{"encoder_arch": "gmlp", "encoder_mlp_ratio": 4, "encoder_conv_stem": false, "fusion_encoder_inner_norm": false, "fusion_encoder_connector": "linear", "weight_decay": 0.03}
Rows from block 2 of the image encoder of a small model that answers yes/no questions on an image's attributes, named by matrix and row number. Rows with one number belong to one neuron. Each number is 128 + 32 x the weight over its row's rms, rounded and kept within 0 to 255. All counts start at 0. Numbers have three digits each. After the name is the row's rms in percent of the matrix's.
After each neuron's rows are labels from the 100 images, of 14976, where the neuron reaches its largest size: "strongest on" is what is common among them. Only what is clearly more common there than usual is listed. The data: telescope images of galaxies (Galaxy Zoo DECaLS).
# u: gMLP up (value half) (encoder.blocks.2.mixer.u.weight, 768x384), inputs 0-95
# v: gMLP up (gate half) (encoder.blocks.2.mixer.v.weight, 768x384), inputs 0-95
# out: gMLP down (encoder.blocks.2.mixer.out.weight, 384x768, transposed), outputs 0-95

u.169 104:159099138160184092114106167013068150077138082174091007085068123158160125150082136102120141160090093113111099117154116136156165139129168115137111121130106094157169130080130204105126176093098103126210122103156142162151134137174095065137162140188069138108108099108096118159121162118105156083
v.169 100:144088114127178204163118140167124090105173163128059088100150125118114163134143161155121107111135110094188203131104111154099146098171179119096118144097107156108064141132094071092129149143141127146175101110134094069121137114156089132158122105110141125152162135127156103106077115082126124099
out.169 095:118129078100117157186156093140098121119145123111139114101088186089152135131196114138164064122061159163063178145105129137105218102105113128153126157114178125098186104157110088168182106165101144104089156120138098143144133075101140085085192125200141105143156106114105144135206162162110163103
strongest on: roundness: round

u.208 106:193109141189125150148089130153105145155103076167101173131115081138097110100113128147108119095127124085123117157089087092184131147108086128107153187133111105142192087139130154096083108198073086083112152104134154097108116129135165179170113092092145088204149157142135109118087091155167137083
v.208 096:129154180131135150138072086142166176150093158090160146141144090086122131094092163145170115186131135124138123155148135177098109118132159123077127078167089095152099154137123099134120115152119059088083203145127169156120097125106175143134117133130064176166176070138097106124148057134144094120
out.208 088:069128100111079117066111138149139092125108160140175134134154143015143138185139112170139118129124117165194155177152146124129109098216144135172135145092140137049113142141149113114153170155134117110126099150123089126157128169112150127150183075154169180150156112125146156123135102113128123116
strongest on: roundness: round

u.64 098:113164127113116159080118134100169128118142184129086161140156132141200139137112187105106170103199094160088145132147165098147071151118091141139114119141088101119057099169088175104069158180132138091153157127176036077159066135178147116106128112128088084098170130125120119099110116150166071160
v.64 104:149136080162204098167112107063071131129140139183106107166089190093125125104117115083171132131130099122149107143113083118145107143142168115120152168105129135124082122131114173062109111084102120092110131151126136118149127159109128151185135102070093099098083075060127180129110146127112126185
out.64 099:086103122169112136151176174120130137166154130130150122099143162157100158119145101120116098153160121150110094106074070140094068134074116154133123135123155162083162101115126054136102121175141067118149102131127186158124153138141105117125106123069191167091114158165119127097179078122035147115
strongest on: shape: featured or disk; edge-on disk: no; spiral arms: yes

u.644 100:106127079153121133094126116148128131150138186187086108169156097095137109164118125131149163161149132072134120160164104134170145155129103101147167109117063134164128147134140080095112124135138117129126127111094105151078144132156106189121201102162093098093109191105112102175176114115173103141
v.644 092:129182115125150102121148119161148109105126164109142095113125159089095127109137198137117112157076121211106176203082115120140138107147115081150131072135141124097126139164117173135128126120089117143117147185130170145141151155050066117120212169121131075106096189118104086125148070085126106130
out.644 100:122140125159113141110081127110115123128107078074134102126129140130117101157121150118156116111136099179108132121135126096132126147146158104104092091107233124160158105135130131123149121162175136147134113071156175112103147142140148134134127111154087092158135127154147121134164111135125104105
strongest on: bar: no

u.691 098:200134127112146143083108095165125079077108124176119167093103103093158161110101152170151118130104101065111138138111148110113107147100126106191126081156095155060124155185134125118133117125208134163115123184073172096076100091143192106126103159104148147108147143122111158099155145129106100075
v.691 097:116139115113083144110151125171109161172105139109123139097146137077103141117089129107129157130099063150104103121135111161189161091077117131113154158191235137167127150129152118085103092169131184134203161166097169165133098085071055133126099129115112100163126108102182121140125144084085082065
out.691 053:116062111126122117052162120156192108049129127081148105114133141164189121115134129135142153144151108136160067162143117117194152166110104132093116120120103108148098082090131116177119152122101123144129177109162128183151097132133127111103131128155091146145123106117078051093103135126163157149
strongest on: spiral arms: yes; bar: no

u.484 100:171124123153134114166105114135147154115129118124113131142144100139142177132175042138134158098098129101139165175108088182138118116123139112106150116089174170127139178126126091053168100120056132094144163172121098074122128125161131162110111145103151086128148144103098159103084171106140127118
v.484 104:111088110133205139162164156083097146112148195090141154158169146125052193131135066098142146054117177134104104092138111127140145072140106110152123158127115096169109147134150136141093134071125093066124112146119143057063086133143124147086114148190084133110095139092151143117104135164108111115
out.484 135:181076153142152135089090099123096106145104125162142149106153108083149128093161136133177087157185051142149078203176120148126115139114138174142173130086116102145102128103108109178168114097144137124133028133151205105072128073137126093097157146105121118174127145192116115135124098072139082167
strongest on: roundness: in between

u.253 093:131107153108097120124172113132102127144188113175122082110214141167173149144157145159132139139115073144137138140099182136113100159134112135090159113072143121159124080122107132091145127112144085129160143172143159150127152154127119100135133075093087082124141090135099148168181090141172179129
v.253 099:101122168104120141134143224091072159149122157115156140095063127068131149132165083105095154161082114137106125120144118141109193096135173097104157127083103155081084145087105090149175092140123110161123093212106085148166173113047107120161129101157106148102064122106167083203138099087141103205
out.253 089:151134164117107112168170050121113149098161094152115148131160166135088122135144085130118159105153068125165094100148168090115029153133118117105111058148061177128120146120137072129097100136098107109114095078148107130151074097111152204202066147071124160155168125099143159100131175128102114115
strongest on: bulge size: moderate

u.349 106:133119104173154125165130180082167136118130144153122150153077106136095135141044099104106092158099092141118086095158144130093104141083116091182137130103082139109201125103152108188087137118144128114123134154101191120148113114112064121139123132145195132167060096138106111162116143111084110089
v.349 101:104211144114184123108088122127120083180161129061156106115162106122155209099121151115101118140127124087124100155145158131141113133164161148105130119088139135112123143120124087098106144125136153156107155166121121147191131171065189169104153197185187133108164168113177105128129145093157158111
out.349 125:172159078118142163119102079135107125124145123129152148119130145125127112105087102167153056105119144091155112111137095134116089210102078148208122176112172126081089125174138091149111178089143098145135102162133149082117099082183126128075079138079132089073177109187119114097166134122157090146
strongest on: roundness: round

u.465 098:139110138168213151089152159160089105077065178171081154114122118130120118137046089097154105120143168099115159127117095125117085064123106072172087107101182178167106172115139111129194153159075109158080162173121117101094110124141102058144073141123131144139128097113103126133138103172181142063
v.465 098:168126118120134121099083169154164161119101097098132146116109127109118199116092167163142134096080112114122198181109144125162134128138129112182126102100086218092112135179093140163140146103116132094146158120149096097106175126122081113071102154228115124125101112192087091129066121150115130065
out.465 117:126138092110102120152095098171103124164134074105161106177155104122097180153171138146129145117117070095159098143094080117111110123104142117123163082143151198132145158090099140114123139180185122115163183228141070118112085083139150038158136095111098097161139170155107122162122117143146106144
strongest on: shape: featured or disk; edge-on disk: yes

u.401 102:102124055152155145136137147128145118111155115115141091165074118139132123097134171097126105134163127146097100118125065086113168143109156120132148167170135111077169111079109107142123160161107175118102087101131156115102111137044098149124126090117126144183171147106137187070112177141139096173
v.401 106:158136068043149121087154153097178114123123073112110104094149126158131141119166082157088117177126121101133083166112051075077121096115129144162105184154139144169117169115152149121149088142152111078075132136116113173158183146113165131200152186161154163130091135180148149119163093118082144152
out.401 104:129139077165112154114127133132109141112156098120133109118122137151133068132095090167112112148125122140151149135083139124071148206137080151100184081131136159142097095154099117150121170120110102128129121175103171140161155054064154160047133141093081156143170088105129137122184157101096176124
strongest on: roundness: cigar-shaped

u.409 098:147104068061122099132137146116177142124084152099083120173117090113127128118080141115094127083148114169188133151186085176117116084124104149208061086034074113129102101119098151171122092144145090078173176097095195089129061139123121119127125113145095137124141113142149139107134121127101151168
v.409 097:194098096090179089107215152174168144141084182140139179165106149111105158124088177115161087132123088155180165137102120129112180120143145105177072084160153174127118133131081147144113136115196110181195108144066129102096111152151094120089061159131148176157076055143127129137169131116113124174
out.409 126:076112119125125167109128089131142103101172082138121198099181106101144150176086096152137160148137115160062078114087142112130189111102122101085166107137132078086125236146156122086116178197131150126144112119131105122154178058110074140109133195135152097140143119124065092194116108088078098115
strongest on: roundness: cigar-shaped

u.408 096:152082117148054103113203097120122094113162123154133154148131129162140115100143149076181133106091068156123131168128111156130125175164126142158126112115105090117074209110139108181099146141132126132151100085131072154098048106117132113124045072129112135099119221131098077068105135136157124090
v.408 099:111156177130124092113071091138177123103089129122126140135130116118088095105103132143127143124117147180179090181121149150142139077127190146112138150091095108168076117181065075086091123149138125115142107154149128175154151138146137126176073115148154096120094119177083055170139163155132153129
out.408 109:131144180134143099089101113118153113112093091064118133103156149140180128110136174134168133109123143077119150088135172149080096100205066059156143090128164106098145121113122169163179158174119116137123153120111133152133156145098113103089095166143098141158160092146122089123053152102137158089
strongest on: edge-on disk: no; spiral arms: yes

u.610 099:143121184121147185091094154147166113114127098112157128148100087105143079135171087131135116140112163093075113152120127112132160136128068083151130130151139118114108135146101168167099114155087130088136148160124140145098101144132124135144135081140130155104187119124127120145120213139137136156
v.610 098:115144198180132084122095167135155050091161102105126133110117114176181086174127106167129120137161141109067146134116216188111165075154078100169126092134177105128159117161169147120134100114142171059089147121132109143170117148130096113106096174111158124177124132101109097092099073154083125065
out.610 104:144092142126110188190072102151071170148128117118121069129097162170112160128133122127134185135130124136140120144158119099077150049116121115158175142076174155106133128142134127106088114097126189094140120114117096092152152104075102090174135128200169159118093130143102138135127062157121050128
strongest on: roundness: round

u.0 107:115156097180168145147107137097119142141163138136126123079121119119093160090128200095112152102119150152130136113072120159106115092157195128138110047167105125125095075160180105132150127076102147095128113135113117119087118117121145183159104126132116118151134128199082091166126132164162163080
v.0 104:137167083058170141068154091077128131131095074100124127122146146138155154102075151151103131077165152130081123159148135111124113101134106112131094144129097143104093119111108075138188138139142116151149133098177115123087127132083131120124094164179099130177066123133128164173097109115132125189
out.0 068:103154144123164132043133077119158160090148151085123157108100126199137111090119113163146129139140103142144159147092141102120150087071147141132169076141218078163149110139098175117137176161084127080121104209146152112125121068080126094137154135152126117104164125079089113098164094135135081145
strongest on: edge-on disk: no; spiral arms: yes; bulge size: small

u.741 094:126135170108110133057155101138164131114097152120096115114179094067085125110098155144158125168170138091215114147180145125148146104155100036135145115178122149144147146124114156067121095164105121112149103127153123159146161096119123110129148129142108148115100095103172079105129128169065135089
v.741 102:110072112148081118131116017028136095126205142127121184170193175117107109152128168170121142162171138111119161149101175111102119130160136157116125133085127108083123101112116154122131092154146136117091161112119147156101038099149142121104206049142119130132115127139159138128164127122112120100
out.741 092:186142118174136137076056144132099102172099043165148166121103098090102143107143163157090135117201139093137170129138101127208090128095154104122117127173132132124163092142172131137138156179114115128156124081142129166152122128171123120137099060102101174214151105137120112107131105206192125151
strongest on: bar: no

u.193 105:100128139152173140133182110169128132116057199110152096107146101113161075127144109118093129106185089095174135157141224139091157122149151119179151172135115119119118241090084119151143073152212135158083166085178141090110134161152057150129133149180126146090112186088129155130143090172113139124
v.193 096:121104117119057113072136131117136126129126103135101083153117134127167194104127109087073185108122119144142132177140151141143170090165138112102149117095127155143123110155107180147161122099179167131089152168128228170139095180158096127113144125108135088129117134178082081129121170147087125090
out.193 077:104168135148147155126137147175165140159105131140107130089127116163161112108110107159102158125157167106085118116162039101148059141099105111093069097170189090118114098081142111090210134126152115120182132110050094052191103068101107147134061122105142172064115150175104122099131150162166130111
strongest on: bar: no

u.647 105:173115149114182169082135151113140174113154129106169131096167135088126145106165072172145150146084181147111148137107163176206132071174118138093133145104132130102100129108075169097152126220164194146124149097078137160115137104133110077127166164122094129118116069116135102187116145148121125126
v.647 107:150162158098156131079135123111160156113101121156163081129162136176174154124120156162115142138134111082112138090144163131176112137070137129138116179119084134154075143131124133148127154142130099043104183123110092126123119081140072125209098112211115123127150153104113075083131121165094179144
out.647 073:132105155122063090094125085116193080095167158120080126102141140123140108128208067082146157118153168092158137118142078164119144103154117142059088121098078166073119117107096073117103101131091089098156102126167132106078095120106117098074158202096146160199131164112200057148128129163171150138
strongest on: edge-on disk: yes

u.215 101:179176119143115105156171186155153176129121170195110107146048107117149091150124088145118153169117112186158083140108111106126146122105160088134153111139110111131137157163172149098066159114135157159125144147115152182127177138064177099133101077144111161118148131086136120129090148064103162171
v.215 106:150141116098122126099074131158087132132104131163135153191092137096117118145178141109132131145146087122138127154079060132120138109169070134141131142108097143152141097140175124119127128124169209173174100144090132208094144105098134149102149184173166147151088126131171102096134116133148086120
out.215 098:167112152090143141117123102155095135145111137157114193139188158118106164143132087113130190147136185127100109149191184184134068089095139111137140134152144129167119010147100157118119156137072150137121101124110126107073088156149178170122145129128053126112128074125093092155195142099098129152
strongest on: spiral arms: yes

u.9 101:087046088130122101112102148167132130078079165161178126163074126151103135124119145105141129174064122122090139100152120124156169195130105128067170090073135137102150121151141119137091167117106177113139112127111109147154143100149102132101125111194134105137114191108144171175164125112168089055
v.9 101:164108131141152089114134181092131091099119189097160144155167113167165131191111118102120015132104124177131154157096062112144108174091102099121132100140115114082122137125115174077152131133072088096105109107097151151121177151152068118157115151186169142137100128080138111144175123145157191165
out.9 120:157172137140092097145130056124163191104133130111167082127143191115152158105179149077130230085128081150119163127159118104110103102122153194150121113125165145175090104115164130186113148080081078076108138124106146169135128106119144173152094149125197159069150114125123194158094126181070127145
strongest on: roundness: in between

u.57 101:131117144122073128149144125151107100123174118116178108135143130144132146101129106128099117091132131110105183182122216086140104138113150054152057169102136137124131106134130090149110151135076120143145143199189185089133112156141141178205138197130124126127119156121154080151153111099176071160
v.57 102:157126145172096157144159132186106120130093158158143153124177121134107086102170142175091133125070141162119067128094128107122142136129058117065118128094148155162130130118127090155097171168187096133168145095109170102171102173127127115155186103121092163126124131100081107127137142106139172178
out.57 123:153121187124109137159033083141105103089089079121172086172137092158138163133110154107143139122108080120196185125101147151194113155174114182091137143147136195144174110100160195105140102149113172117157192123178143127119120156166098092121129109113116088087126166089110127149170140147103115137
strongest on: shape: featured or disk; edge-on disk: no; spiral arms: yes

u.257 104:119154173162136149109183162121106123094144126166085102165167086106143139095119146132105112107090161086161109043152151073134094136137072084119146157082137144164186139182127099091166159154130134061130132148111138150141177065091143160123133130101124184159166110101097128104140126147076137152
v.257 098:168115125134197093089111125178102124133102099159098229128121166102116146141065140158130134147163140138126103126131112149069165091148118132120098090156099104127115156103100118078152113145101056143126117117114113112152099118195097149110123125161170132153132109161201149117143131138165131054
out.257 118:175128092144117153172131163115150174151116136105130170067154119139145114157123091179145115116147082150136145143179090069144116151109159111106151135144099139135145094114151098111196085128078073179114156088174086124149120114122181081124144150126118187116029095127081097168067127070194149102
strongest on: roundness: round

u.686 101:098154136123126119147122116155147110094107117148172090142168154100108105167092154113154096082146142113127138138115100150154160091096095216121097063130114122147192160110118133120094101094191054138047150166097177081120113109106144131086150137107142110055145100129166131082162136155117119114
v.686 114:139097130123166107098100135156111139145149080112091160024106195110176128107108101164193149141124198109091178118143196098103164102135091121135151106090094073139102150144172158107173056139173126123162119121060123144190147167119096068144088093126110118147142151089155162135101116199161089197
out.686 118:106139176149063143088137118134172115113115126106147097086137118090148114115160087122152143215140047105107092081167168103159090104134094099101181071092121087162121154056110110147139162162182118158039136124113127134120178190073102121159091130121114150181181130179125196181189134141062110131
strongest on: edge-on disk: yes; roundness: cigar-shaped

u.661 096:108131114134135066187156121160084159115116163109122129121232175142092142155122101153147169128122147146158150152120097138123103120067115094100172090141087108159163153174151078065135168161098191169090108110092209116173146159055137098140140098136165145077129198130141121101132133136128093102
v.661 096:171084131118177169154117161103080116174055153142133062103179138158161152130120130164102170109109123134174146098100132155129121104096141082080167121144082147139175121146104109122162095177115162126157110164200158188102117155091121134117101121044125083094089113163140125103160092160138151112
out.661 106:106097154111091127092158125168088109121142181083146130087159113120180166171131133216155129150147123154163151153145067195138106137171111163122063125067172085128109103119200084174144155183091127104189118132096156052122097129159136167145125159146149167146116115141102146128128164148117107115
strongest on: roundness: in between

u.464 092:182059131160113129200110098119155135143102157072141086106075145142139119102122160105117112154108117129076129100163117147139139152154155139139151088093154111101155147176126180108088101194164180151210163105100143173173050087125113133125136089099146158115089114173109145117114117104126161106
v.464 100:136106097124130132112091110124103120156158152150158134178120167207120058106103161171128112157175141095078091146126097125131112115172107167112155131115104061153133145118116127140115126128135121118142086066112115143161167181134114161128126155140133176180115089183170117108093147105176075149
out.464 125:201108105122151127106132135111099180136174169158169180151163193112101113100157127131098106141113153116142111146091141180149125114121094107184146131145135186055146186166173126155131128113113101151142180092085083089105128129152175063109137133117153092122145136136109152023139075139153068053
strongest on: roundness: round

u.276 100:102119085111124182080165112094172135137137152093110109143126062103139117134165138083122073136082118138109098148078122142120130137193069157096117127106136120139156113102076122098140126099139166066166133097139106120150125137071111128124137067150134127130170148131189178096157121106111095131
v.276 096:160163139097107117112125071122106123077155154208168104136102112078125141144090172117162101092160135123154145114093105106090098153163114134088086178146168109094172080149137118176155161160155071155139084136093146105105152124146101115112183152148130106109113077172119115120111154176096145085
out.276 095:172124149141103064099089082183146122170177118136158179128156119167134166111118135097117120149164111122189110100118074150082209078112141061187126140134149068115136174136095099143133078118081097140130117123105162112115194143119121108101106107075141103079061138175155136099146148113190103187
strongest on: edge-on disk: yes; roundness: cigar-shaped

u.300 096:142146156090169058151158150137164129103123059077069136180127109145145150194129112119107154097166149127137107173134074137095160152114082119118200100140122100119125097134165103158154131165123147107143120120091139145103081115165146147100124124146135051171089089155127094169139159159083091109
v.300 095:121091131109179117074129127087103050171135080162095137125142100110146058137087126133148149148122124177104178170097120098152078126160126167173149101052091067168108179131139123082103108086157089140138144125116108100134208119128139118113132097126070139160159138095048119118119150162067141122
out.300 117:096112149132106128143106144125128112122159125141148115108123084119122110147103131194151093133188161169146049131160156148144103089165157140091110100151140108115099147072054187100098170097091172123118107122086134147138138085137139108119127167114139165167102143150104076159081160106131108175
strongest on: edge-on disk: yes

u.541 097:160117139153166084095105107116105145146121169099086090160146157145114136168112035141179137119167085137181123152069125179143107110083140145097138154109174083114115177066111169116135174202069104161072154165142137135142094079092090113174159141145113119094125144166093199165088077097089169084
v.541 106:157111084158145130118090150171087142170104146138135110166132184142155130088161040137127199148122199149161066111109075221157150171133122137101111116204143162119141138119129125155105143147113060133113172118107157130184140097136072123138144081135122074102099123150096148111071110086131095121
out.541 130:160141120154139122126075062077117147140149131102163125143165154149124134170089140104197172157096132108124133112119156150056202111072112137141144120102119154184095130125153096132128145114168095112157125072151091102068133054157116110126152160089196137158117140068206116119184190138106095223
strongest on: roundness: in between

u.171 099:071126132135149172095135158091151119039137106137155144088170072131115105085169149099102159153080085111157097048146101142113149075160144113086164142120108139135119104152143124078141143162093085107081138050089135113206158076113136122185098134096125143146128155071152126116076161162114135121
v.171 102:166089051151170119108143141196153115058119120108179099133126087162154182148140077169171097117129114097127133172112092169178116107119083131108136083107165149178099141094093157149162093081137100124107079083141092129113139092049152116137107177123183105143093124127137090106113174161123106137
out.171 131:187115127187121092139111139093135155132129185143112181113100144101162129115120109121119117122125107108116091161170158104164096149151132149133096172107127159155142161067196163134074150146197118085131112085103148178085145070113122081163094144118115147151175095084139141070132123104118067136
strongest on: roundness: in between

u.587 097:137131100143140160117127097175151107159110042112104167155101163126149136145147117146125138108133162078105110114149125103138124159096137089102104119089130174131115120138062164147116098130112157101139133157174119083129126104176124060150149094184159134181130095135111132075145147139171143141
v.587 095:071129124133183109082109175117116150183111126099147119117204119116093115155111087098100119075086141116173167147128158213216200182157095168129132065089083138119182048145133086103134095110168170195103084154136134106123132166134143067086127150161124104134143097144140149153123133149112183145
out.587 093:110185135133095139146152147108141114109121166092131130088162178118133118080122052162134121161111134109133154095157066071145167141142119049160107098101117150123142081121118151128092088102150128096097138150175111141140123128089087059123082172138171133174212150117157129145125120162196125133
strongest on: roundness: in between

u.426 105:162173159108152153101126154167109136103130132138077159161107138109079151142107191102123118094094096151123162107125084092129120144142063164182096121056091113150093137089149115077141136158139144140188166137136083172150161211149115156139087157137157083176100181176074130151203116187124158148
v.426 106:089177153150161145157122149110153138168116122103075114102157139151112106148101174168113073136149135161188146095127111110137130143134168105093133129151135138155146111126116137122160187146184233172097116137090179152068142184097123125152155148185113124132156149132157071194168057223124170158
out.426 124:098111100087085096097124139129160129123101138114158176129133157078111125115137113113113167158140188128067149148142088189121139147154165141111153165124157103116167117189071165124134118172159143109131084093087125157100091119101075113133193184159164161116114066126113140092200159168149140161
strongest on: spiral arms: yes

u.61 101:154091031054125097155091171141149140164117082156124122136123143118131112155165088079105092113101061173133065091118092166102087151114169143093146123136109097145132179172140184126183104131162086127130123105142109118127108132175130026125142120161153123118088097103151123135119136115126098119
v.61 096:174188142123109136111136138132185120148135100150116136116144163126136075130168106158135114128130134083146130175111121148074160128126114137092159095092116042114098089103112073217128149134168108236131134139126112167080088103118053119184153192114123099176119102100135135154119115112098124134
out.61 103:109102114158165131113158109127148108068096104160126152176159168119217137123116148113126144144107076152127144130136129127091132150159163166134140077159074162078087101072180125082167091101153178089115137136126135137136140128143190111116170119117174147114117147114097105171060111167128151154
strongest on: edge-on disk: yes; roundness: cigar-shaped

u.95 102:155156119195182112150113077141129122073158168137079192173054108089141114102102148070140131142100099224102093121090155130158180133142087084105085125161143144164124145105117138169126101117116100075101101095125122153103123110095142095156142126089137132120137097104077130116169226134163131124
v.95 095:141132133090165084085152131107138108085149104133100095125105083147111078148101127118157152130062127179150154120062129059103133112122148165105131120110141150089064138133111114091167126120162076153162096128116078140211091124171139151167120117154171089087139113126131110131142165161155154134
out.95 092:080042168163157124121154104177152159136119070104139107148142140185094106135145152105080106093149169065178112116130150095122150108109118136142158193109047111115211139153086089106154145151128089140097094156102150137176115174148118108119131187096132125160126108149096106090086101171152080128
strongest on: shape: featured or disk; edge-on disk: no; spiral arms: yes

u.340 101:173148094168140128137086149123133104127059113132158181074086044087117131091163070084158112152097173063122133092096070127130045163187107144136151135089170131163162128136038168115150070113186125171088207146139148180119099124058153109075123107159108091156093105135166133128107170073098146149
v.340 101:168132127100145118121147158174148102079150091149185124145076151192189141134117124120063121123102138140085145157183135153155175061068121082160154093154097104067134187112107146141182114132093102179117173143124149119176147108142121163120090138119105108134111109139169173127145109141120050060
out.340 107:119126160150075161163116168125146149173113169140130118093190129095109164156111117073123088128172116157101161120134088128154091127094145092119144184121151177109152092140205116098095176113111083083141111120112118123080177074177135068139175101149143152132136086189136128103179123114122132137
strongest on: shape: featured or disk; edge-on disk: no; spiral arms: yes

u.628 098:131091148094155142130129135127154123131159089140107139149178059113160175138167137154130070138102152129104112153125085163069096160102164155113120162101139113164184149141128164159143147193139151132116149108145143121095132132126099136149111241128143171138136127174118126116148099078126142146
v.628 097:146114168107117096130101128153129129113107140148132143165102084142087176074186068097160096095110089167151162115151099154121066156091125131098168133063157129115108101038112080113167174176137114114088124094141209154129107133138150092159103107140137120142103116159161125134117118145104154136
out.628 129:160149135099135165183096114183137104103178114120114150106131125111124170115105137176158152143131147132157146220151110132088178099122071120142144110119101102168109085119137114046121121080167151095087128163096129161170102171142084106176110101144102170122139117149142211082166143128101145144
strongest on: roundness: cigar-shaped

u.86 103:116128145129137138132145120107128143150120135110091154115132138089116165094127189161103136209138086154140170133099132133111117137072104017144128126162141151164093136091093084085124059114128034162121135106145153145134165151087106139100156105104119172105177119180150138123114067180162127079
v.86 096:150125122145065137144116109139110095105108133107133157100167140105150102101157109169100136161102138146131113212099125165082113142145108123111090196179186116084112118104122147100068118106156116158104136090125052115179123136151064121100159041164068160134111093138099220166122167114133104152
out.86 085:153113106118115146104210130142115187157157187145168158145163088102068106097136132050140142127124098156093113112134140106154101125110150174130140118128106048045165151144136153179087181123135161059130115120047140115084147126146169117120101138144170080106156152116038084113087153123082125138
strongest on: edge-on disk: yes

u.176 095:133118090147097111093080103119160126146116116090161098110195188118121102115095082169104112116165129200116084176135120154114080190171117133093172181119110144171115143103149156137149157152118116099200132156087101144147111145116145150144141154152155113161165162083143096096088120125168147122
v.176 097:100099139112167145123118165162161069139131108104153131091182122156125140063112180089170132119103141106164125109069098119155093114105132122212130138201148156112116157128183131144112180122125131067073147110093164161136108126114130198123103116174164113187100112187118155153124090137156157118
out.176 114:191133126117087046120088102181134144182140140128100150118117086128129121125109126105119148129148191128186159110127156130122112246159131114156135111080100124127128100109089130146193093180185123135159135143131132163106160093103166117099154155148144100099121123119138116179119104143169100116
strongest on: roundness: in between