Weights of a small model that answers yes/no questions on an image's attributes.
Model: encoder patch size [8, 8], fusion encoder norm layernorm.
Training: normuon at rate 0.017, 12100 steps, batches of 128.
Data: trained on telescope images of galaxies (Galaxy Zoo DECaLS), 88335 training examples, 17.5 epochs.
Rows from block 2 of the fusion encoder, named by matrix and row number. Rows with one number belong to one neuron. Each number is 50 + 15 x the weight over its row's rms, rounded and kept within 0 to 99. All counts start at 0. After the name is the row's rms in percent of the matrix's.
# fc1: MLP up (fusion_encoder.blocks.2.mlp.fc1.weight, 1536x384), inputs 0-127
# fc2: MLP down (fusion_encoder.blocks.2.mlp.fc2.weight, 384x1536, transposed), outputs 0-127
fc1.875 101:35 42 61 70 33 46 48 46 46 49 39 56 49 45 27 56 35 45 57 36 33 42 54 57 51 52 41 64 52 24 90 53 22 59 45 77 60 48 52 48 63 44 53 51 61 44 46 45 62 31 61 41 63 63 70 61 48 86 42 41 67 54 36 57 21 57 41 45 43 37 53 85 58 34 47 52 55 45 46 57 42 54 60 43 55 73 32 79 37 49 66 17 45 41 41 33 33 65 63 74 52 66 52 46 40 47 39 24 44 81 39 74 46 49 57 75 48 49 34 62 67 42 30 44 61 62 39 65
fc2.875 081:71 20 56 42 57 52 57 50 30 55 39 50 54 49 47 44 53 52 43 63 33 21 34 70 40 62 50 47 59 48 74 31 45 51 40 70 63 44 60 41 43 38 95 37 57 56 34 63 58 55 40 47 28 65 48 26 60 57 44 49 46 49 57 36 38 66 23 55 23 48 75 30 34 35 57 59 29 66 39 26 37 47 59 36 46 45 35 55 58 33 63 56 81 51 65 38 57 44 64 68 45 28 48 58 59 24 53 50 71 75 70 43 17 61 63 65 58 40 66 70 56 63 36 52 54 13 42 53
fc1.876 102:57 40 15 53 63 59 61 59 41 29 49 59 75 46 54 57 12 74 71 55 52 71 70 41 31 73 49 65 72 42 75 51 47 36 64 42 75 67 66 53 57 36 39 30 49 43 23 24 56 38 46 19 52 35 45 57 69 34 36 43 62 32 25 36 39 57 44 73 74 55 63 46 50 39 51 47 23 29 50 68 72 45 69 58 55 72 46 49 45 60 34 33 52 44 36 84 77 67 34 54 46 56 37 51 32 54 60 37 66 77 63 42 31 79 46 74 39 33 38 40 48 54 61 40 32 64 30 30
fc2.876 110:64 51 46 44 50 51 39 55 38 68 49 74 60 65 60 43 34 65 29 57 73 50 51 40 32 14 42 41 57 32 40 51 52 64 50 69 59 52 46 48 82 47 55 57 93 31 59 57 54 44 35 20 56 42 39 54 47 40 43 56 63 38 72 21 53 24 49 46 45 54 49 24 27 20 54 57 75 66 73 43 67 44 68 41 52 69 67 41 60 59 48 85 68 41 54 52 65 48 59 26 45 25 80 48 53 79 38 55 56 76 50 24 57 59 18 54 42 37 48 36 61 12 43 17 78 16 62 49
fc1.877 107:49 37 81 56 37 45 42 32 56 38 66 47 33 59 50 50 63 65 54 54 50 31 52 30 34 42 69 45 62 56 37 57 81 73 53 46 57 45 36 52 55 82 54 51 11 64 67 25 33 49 58 42 56 26 42 45 50 52 32 41 35 64 24 40 57 59 74 64 67 54 57 69 67 25 53 50 29 44 69 80 65 35 55 62 50 45 30 86 39 15 57 79 69 29 46 49 75 49 76 43 59 43 56 56 53 30 45 68 36 69 39 77 50 42 38 68 62 49 47 33 55 48 48 65 09 60 67 38
fc2.877 160:58 32 43 32 76 32 35 55 57 52 35 37 27 37 59 46 41 62 68 64 51 55 40 49 65 46 31 47 77 60 59 66 70 35 77 39 42 79 36 35 55 45 43 63 46 62 31 66 43 82 61 69 29 66 35 36 59 59 21 59 49 52 20 55 73 36 59 76 43 55 73 44 30 52 67 61 16 61 70 44 55 91 55 62 72 54 75 59 62 38 41 54 14 37 41 35 28 41 82 30 65 56 20 19 43 53 57 38 44 57 67 52 58 48 46 59 49 56 42 77 71 45 65 64 77 78 51 55
fc1.878 104:59 63 45 49 31 48 41 63 25 55 77 36 70 38 75 47 76 22 53 67 67 44 75 60 02 39 37 46 50 54 54 77 70 80 40 51 52 45 62 65 33 38 23 18 62 24 78 40 67 24 51 63 53 70 72 59 53 42 30 25 74 45 47 56 51 39 51 87 33 54 47 55 52 37 20 35 51 50 48 52 25 55 79 45 36 57 42 66 53 72 35 43 43 56 61 43 72 30 45 59 36 66 39 36 42 63 57 65 71 63 27 42 27 65 54 69 54 52 28 25 29 30 67 34 71 81 57 60
fc2.878 123:35 48 36 26 47 44 46 31 35 55 51 51 39 63 49 44 06 74 54 53 59 29 48 46 25 42 47 27 47 71 42 87 38 59 41 36 82 37 33 46 67 59 33 37 43 57 54 37 52 23 39 69 45 62 45 22 17 59 52 52 79 41 62 52 53 39 50 40 85 18 35 56 50 40 51 73 44 66 20 25 43 57 37 61 48 57 67 66 37 52 44 47 49 74 62 53 40 27 47 79 48 30 59 60 38 64 48 64 26 56 44 71 26 52 37 74 80 57 58 55 47 46 52 73 83 43 50 25
fc1.879 098:47 61 72 92 79 42 60 67 48 61 33 41 61 32 74 36 20 45 60 42 45 31 32 80 42 06 42 67 54 34 79 82 40 48 62 49 48 68 72 40 72 56 51 33 18 56 50 23 62 42 48 42 44 45 42 47 73 11 72 64 34 65 41 27 33 43 41 51 63 60 70 63 49 52 32 61 48 78 31 69 54 46 42 41 41 67 66 55 26 53 22 44 65 61 28 70 43 37 40 38 70 69 50 41 49 46 48 82 47 71 34 33 52 63 64 71 42 65 26 62 71 43 44 25 36 20 68 65
fc2.879 074:25 33 62 51 32 40 46 37 29 68 31 47 52 55 39 67 56 46 83 45 49 58 40 53 33 56 50 34 36 56 61 52 61 82 38 42 63 49 42 41 60 39 15 61 33 29 38 45 59 51 69 25 53 42 28 60 46 57 82 56 58 50 81 28 42 41 62 75 41 31 42 20 51 42 56 49 63 46 57 25 55 62 52 52 33 80 48 44 19 61 52 47 54 54 41 47 61 43 37 27 78 42 45 39 76 38 43 52 34 26 39 26 44 53 57 41 58 42 21 62 72 25 59 44 42 50 36 38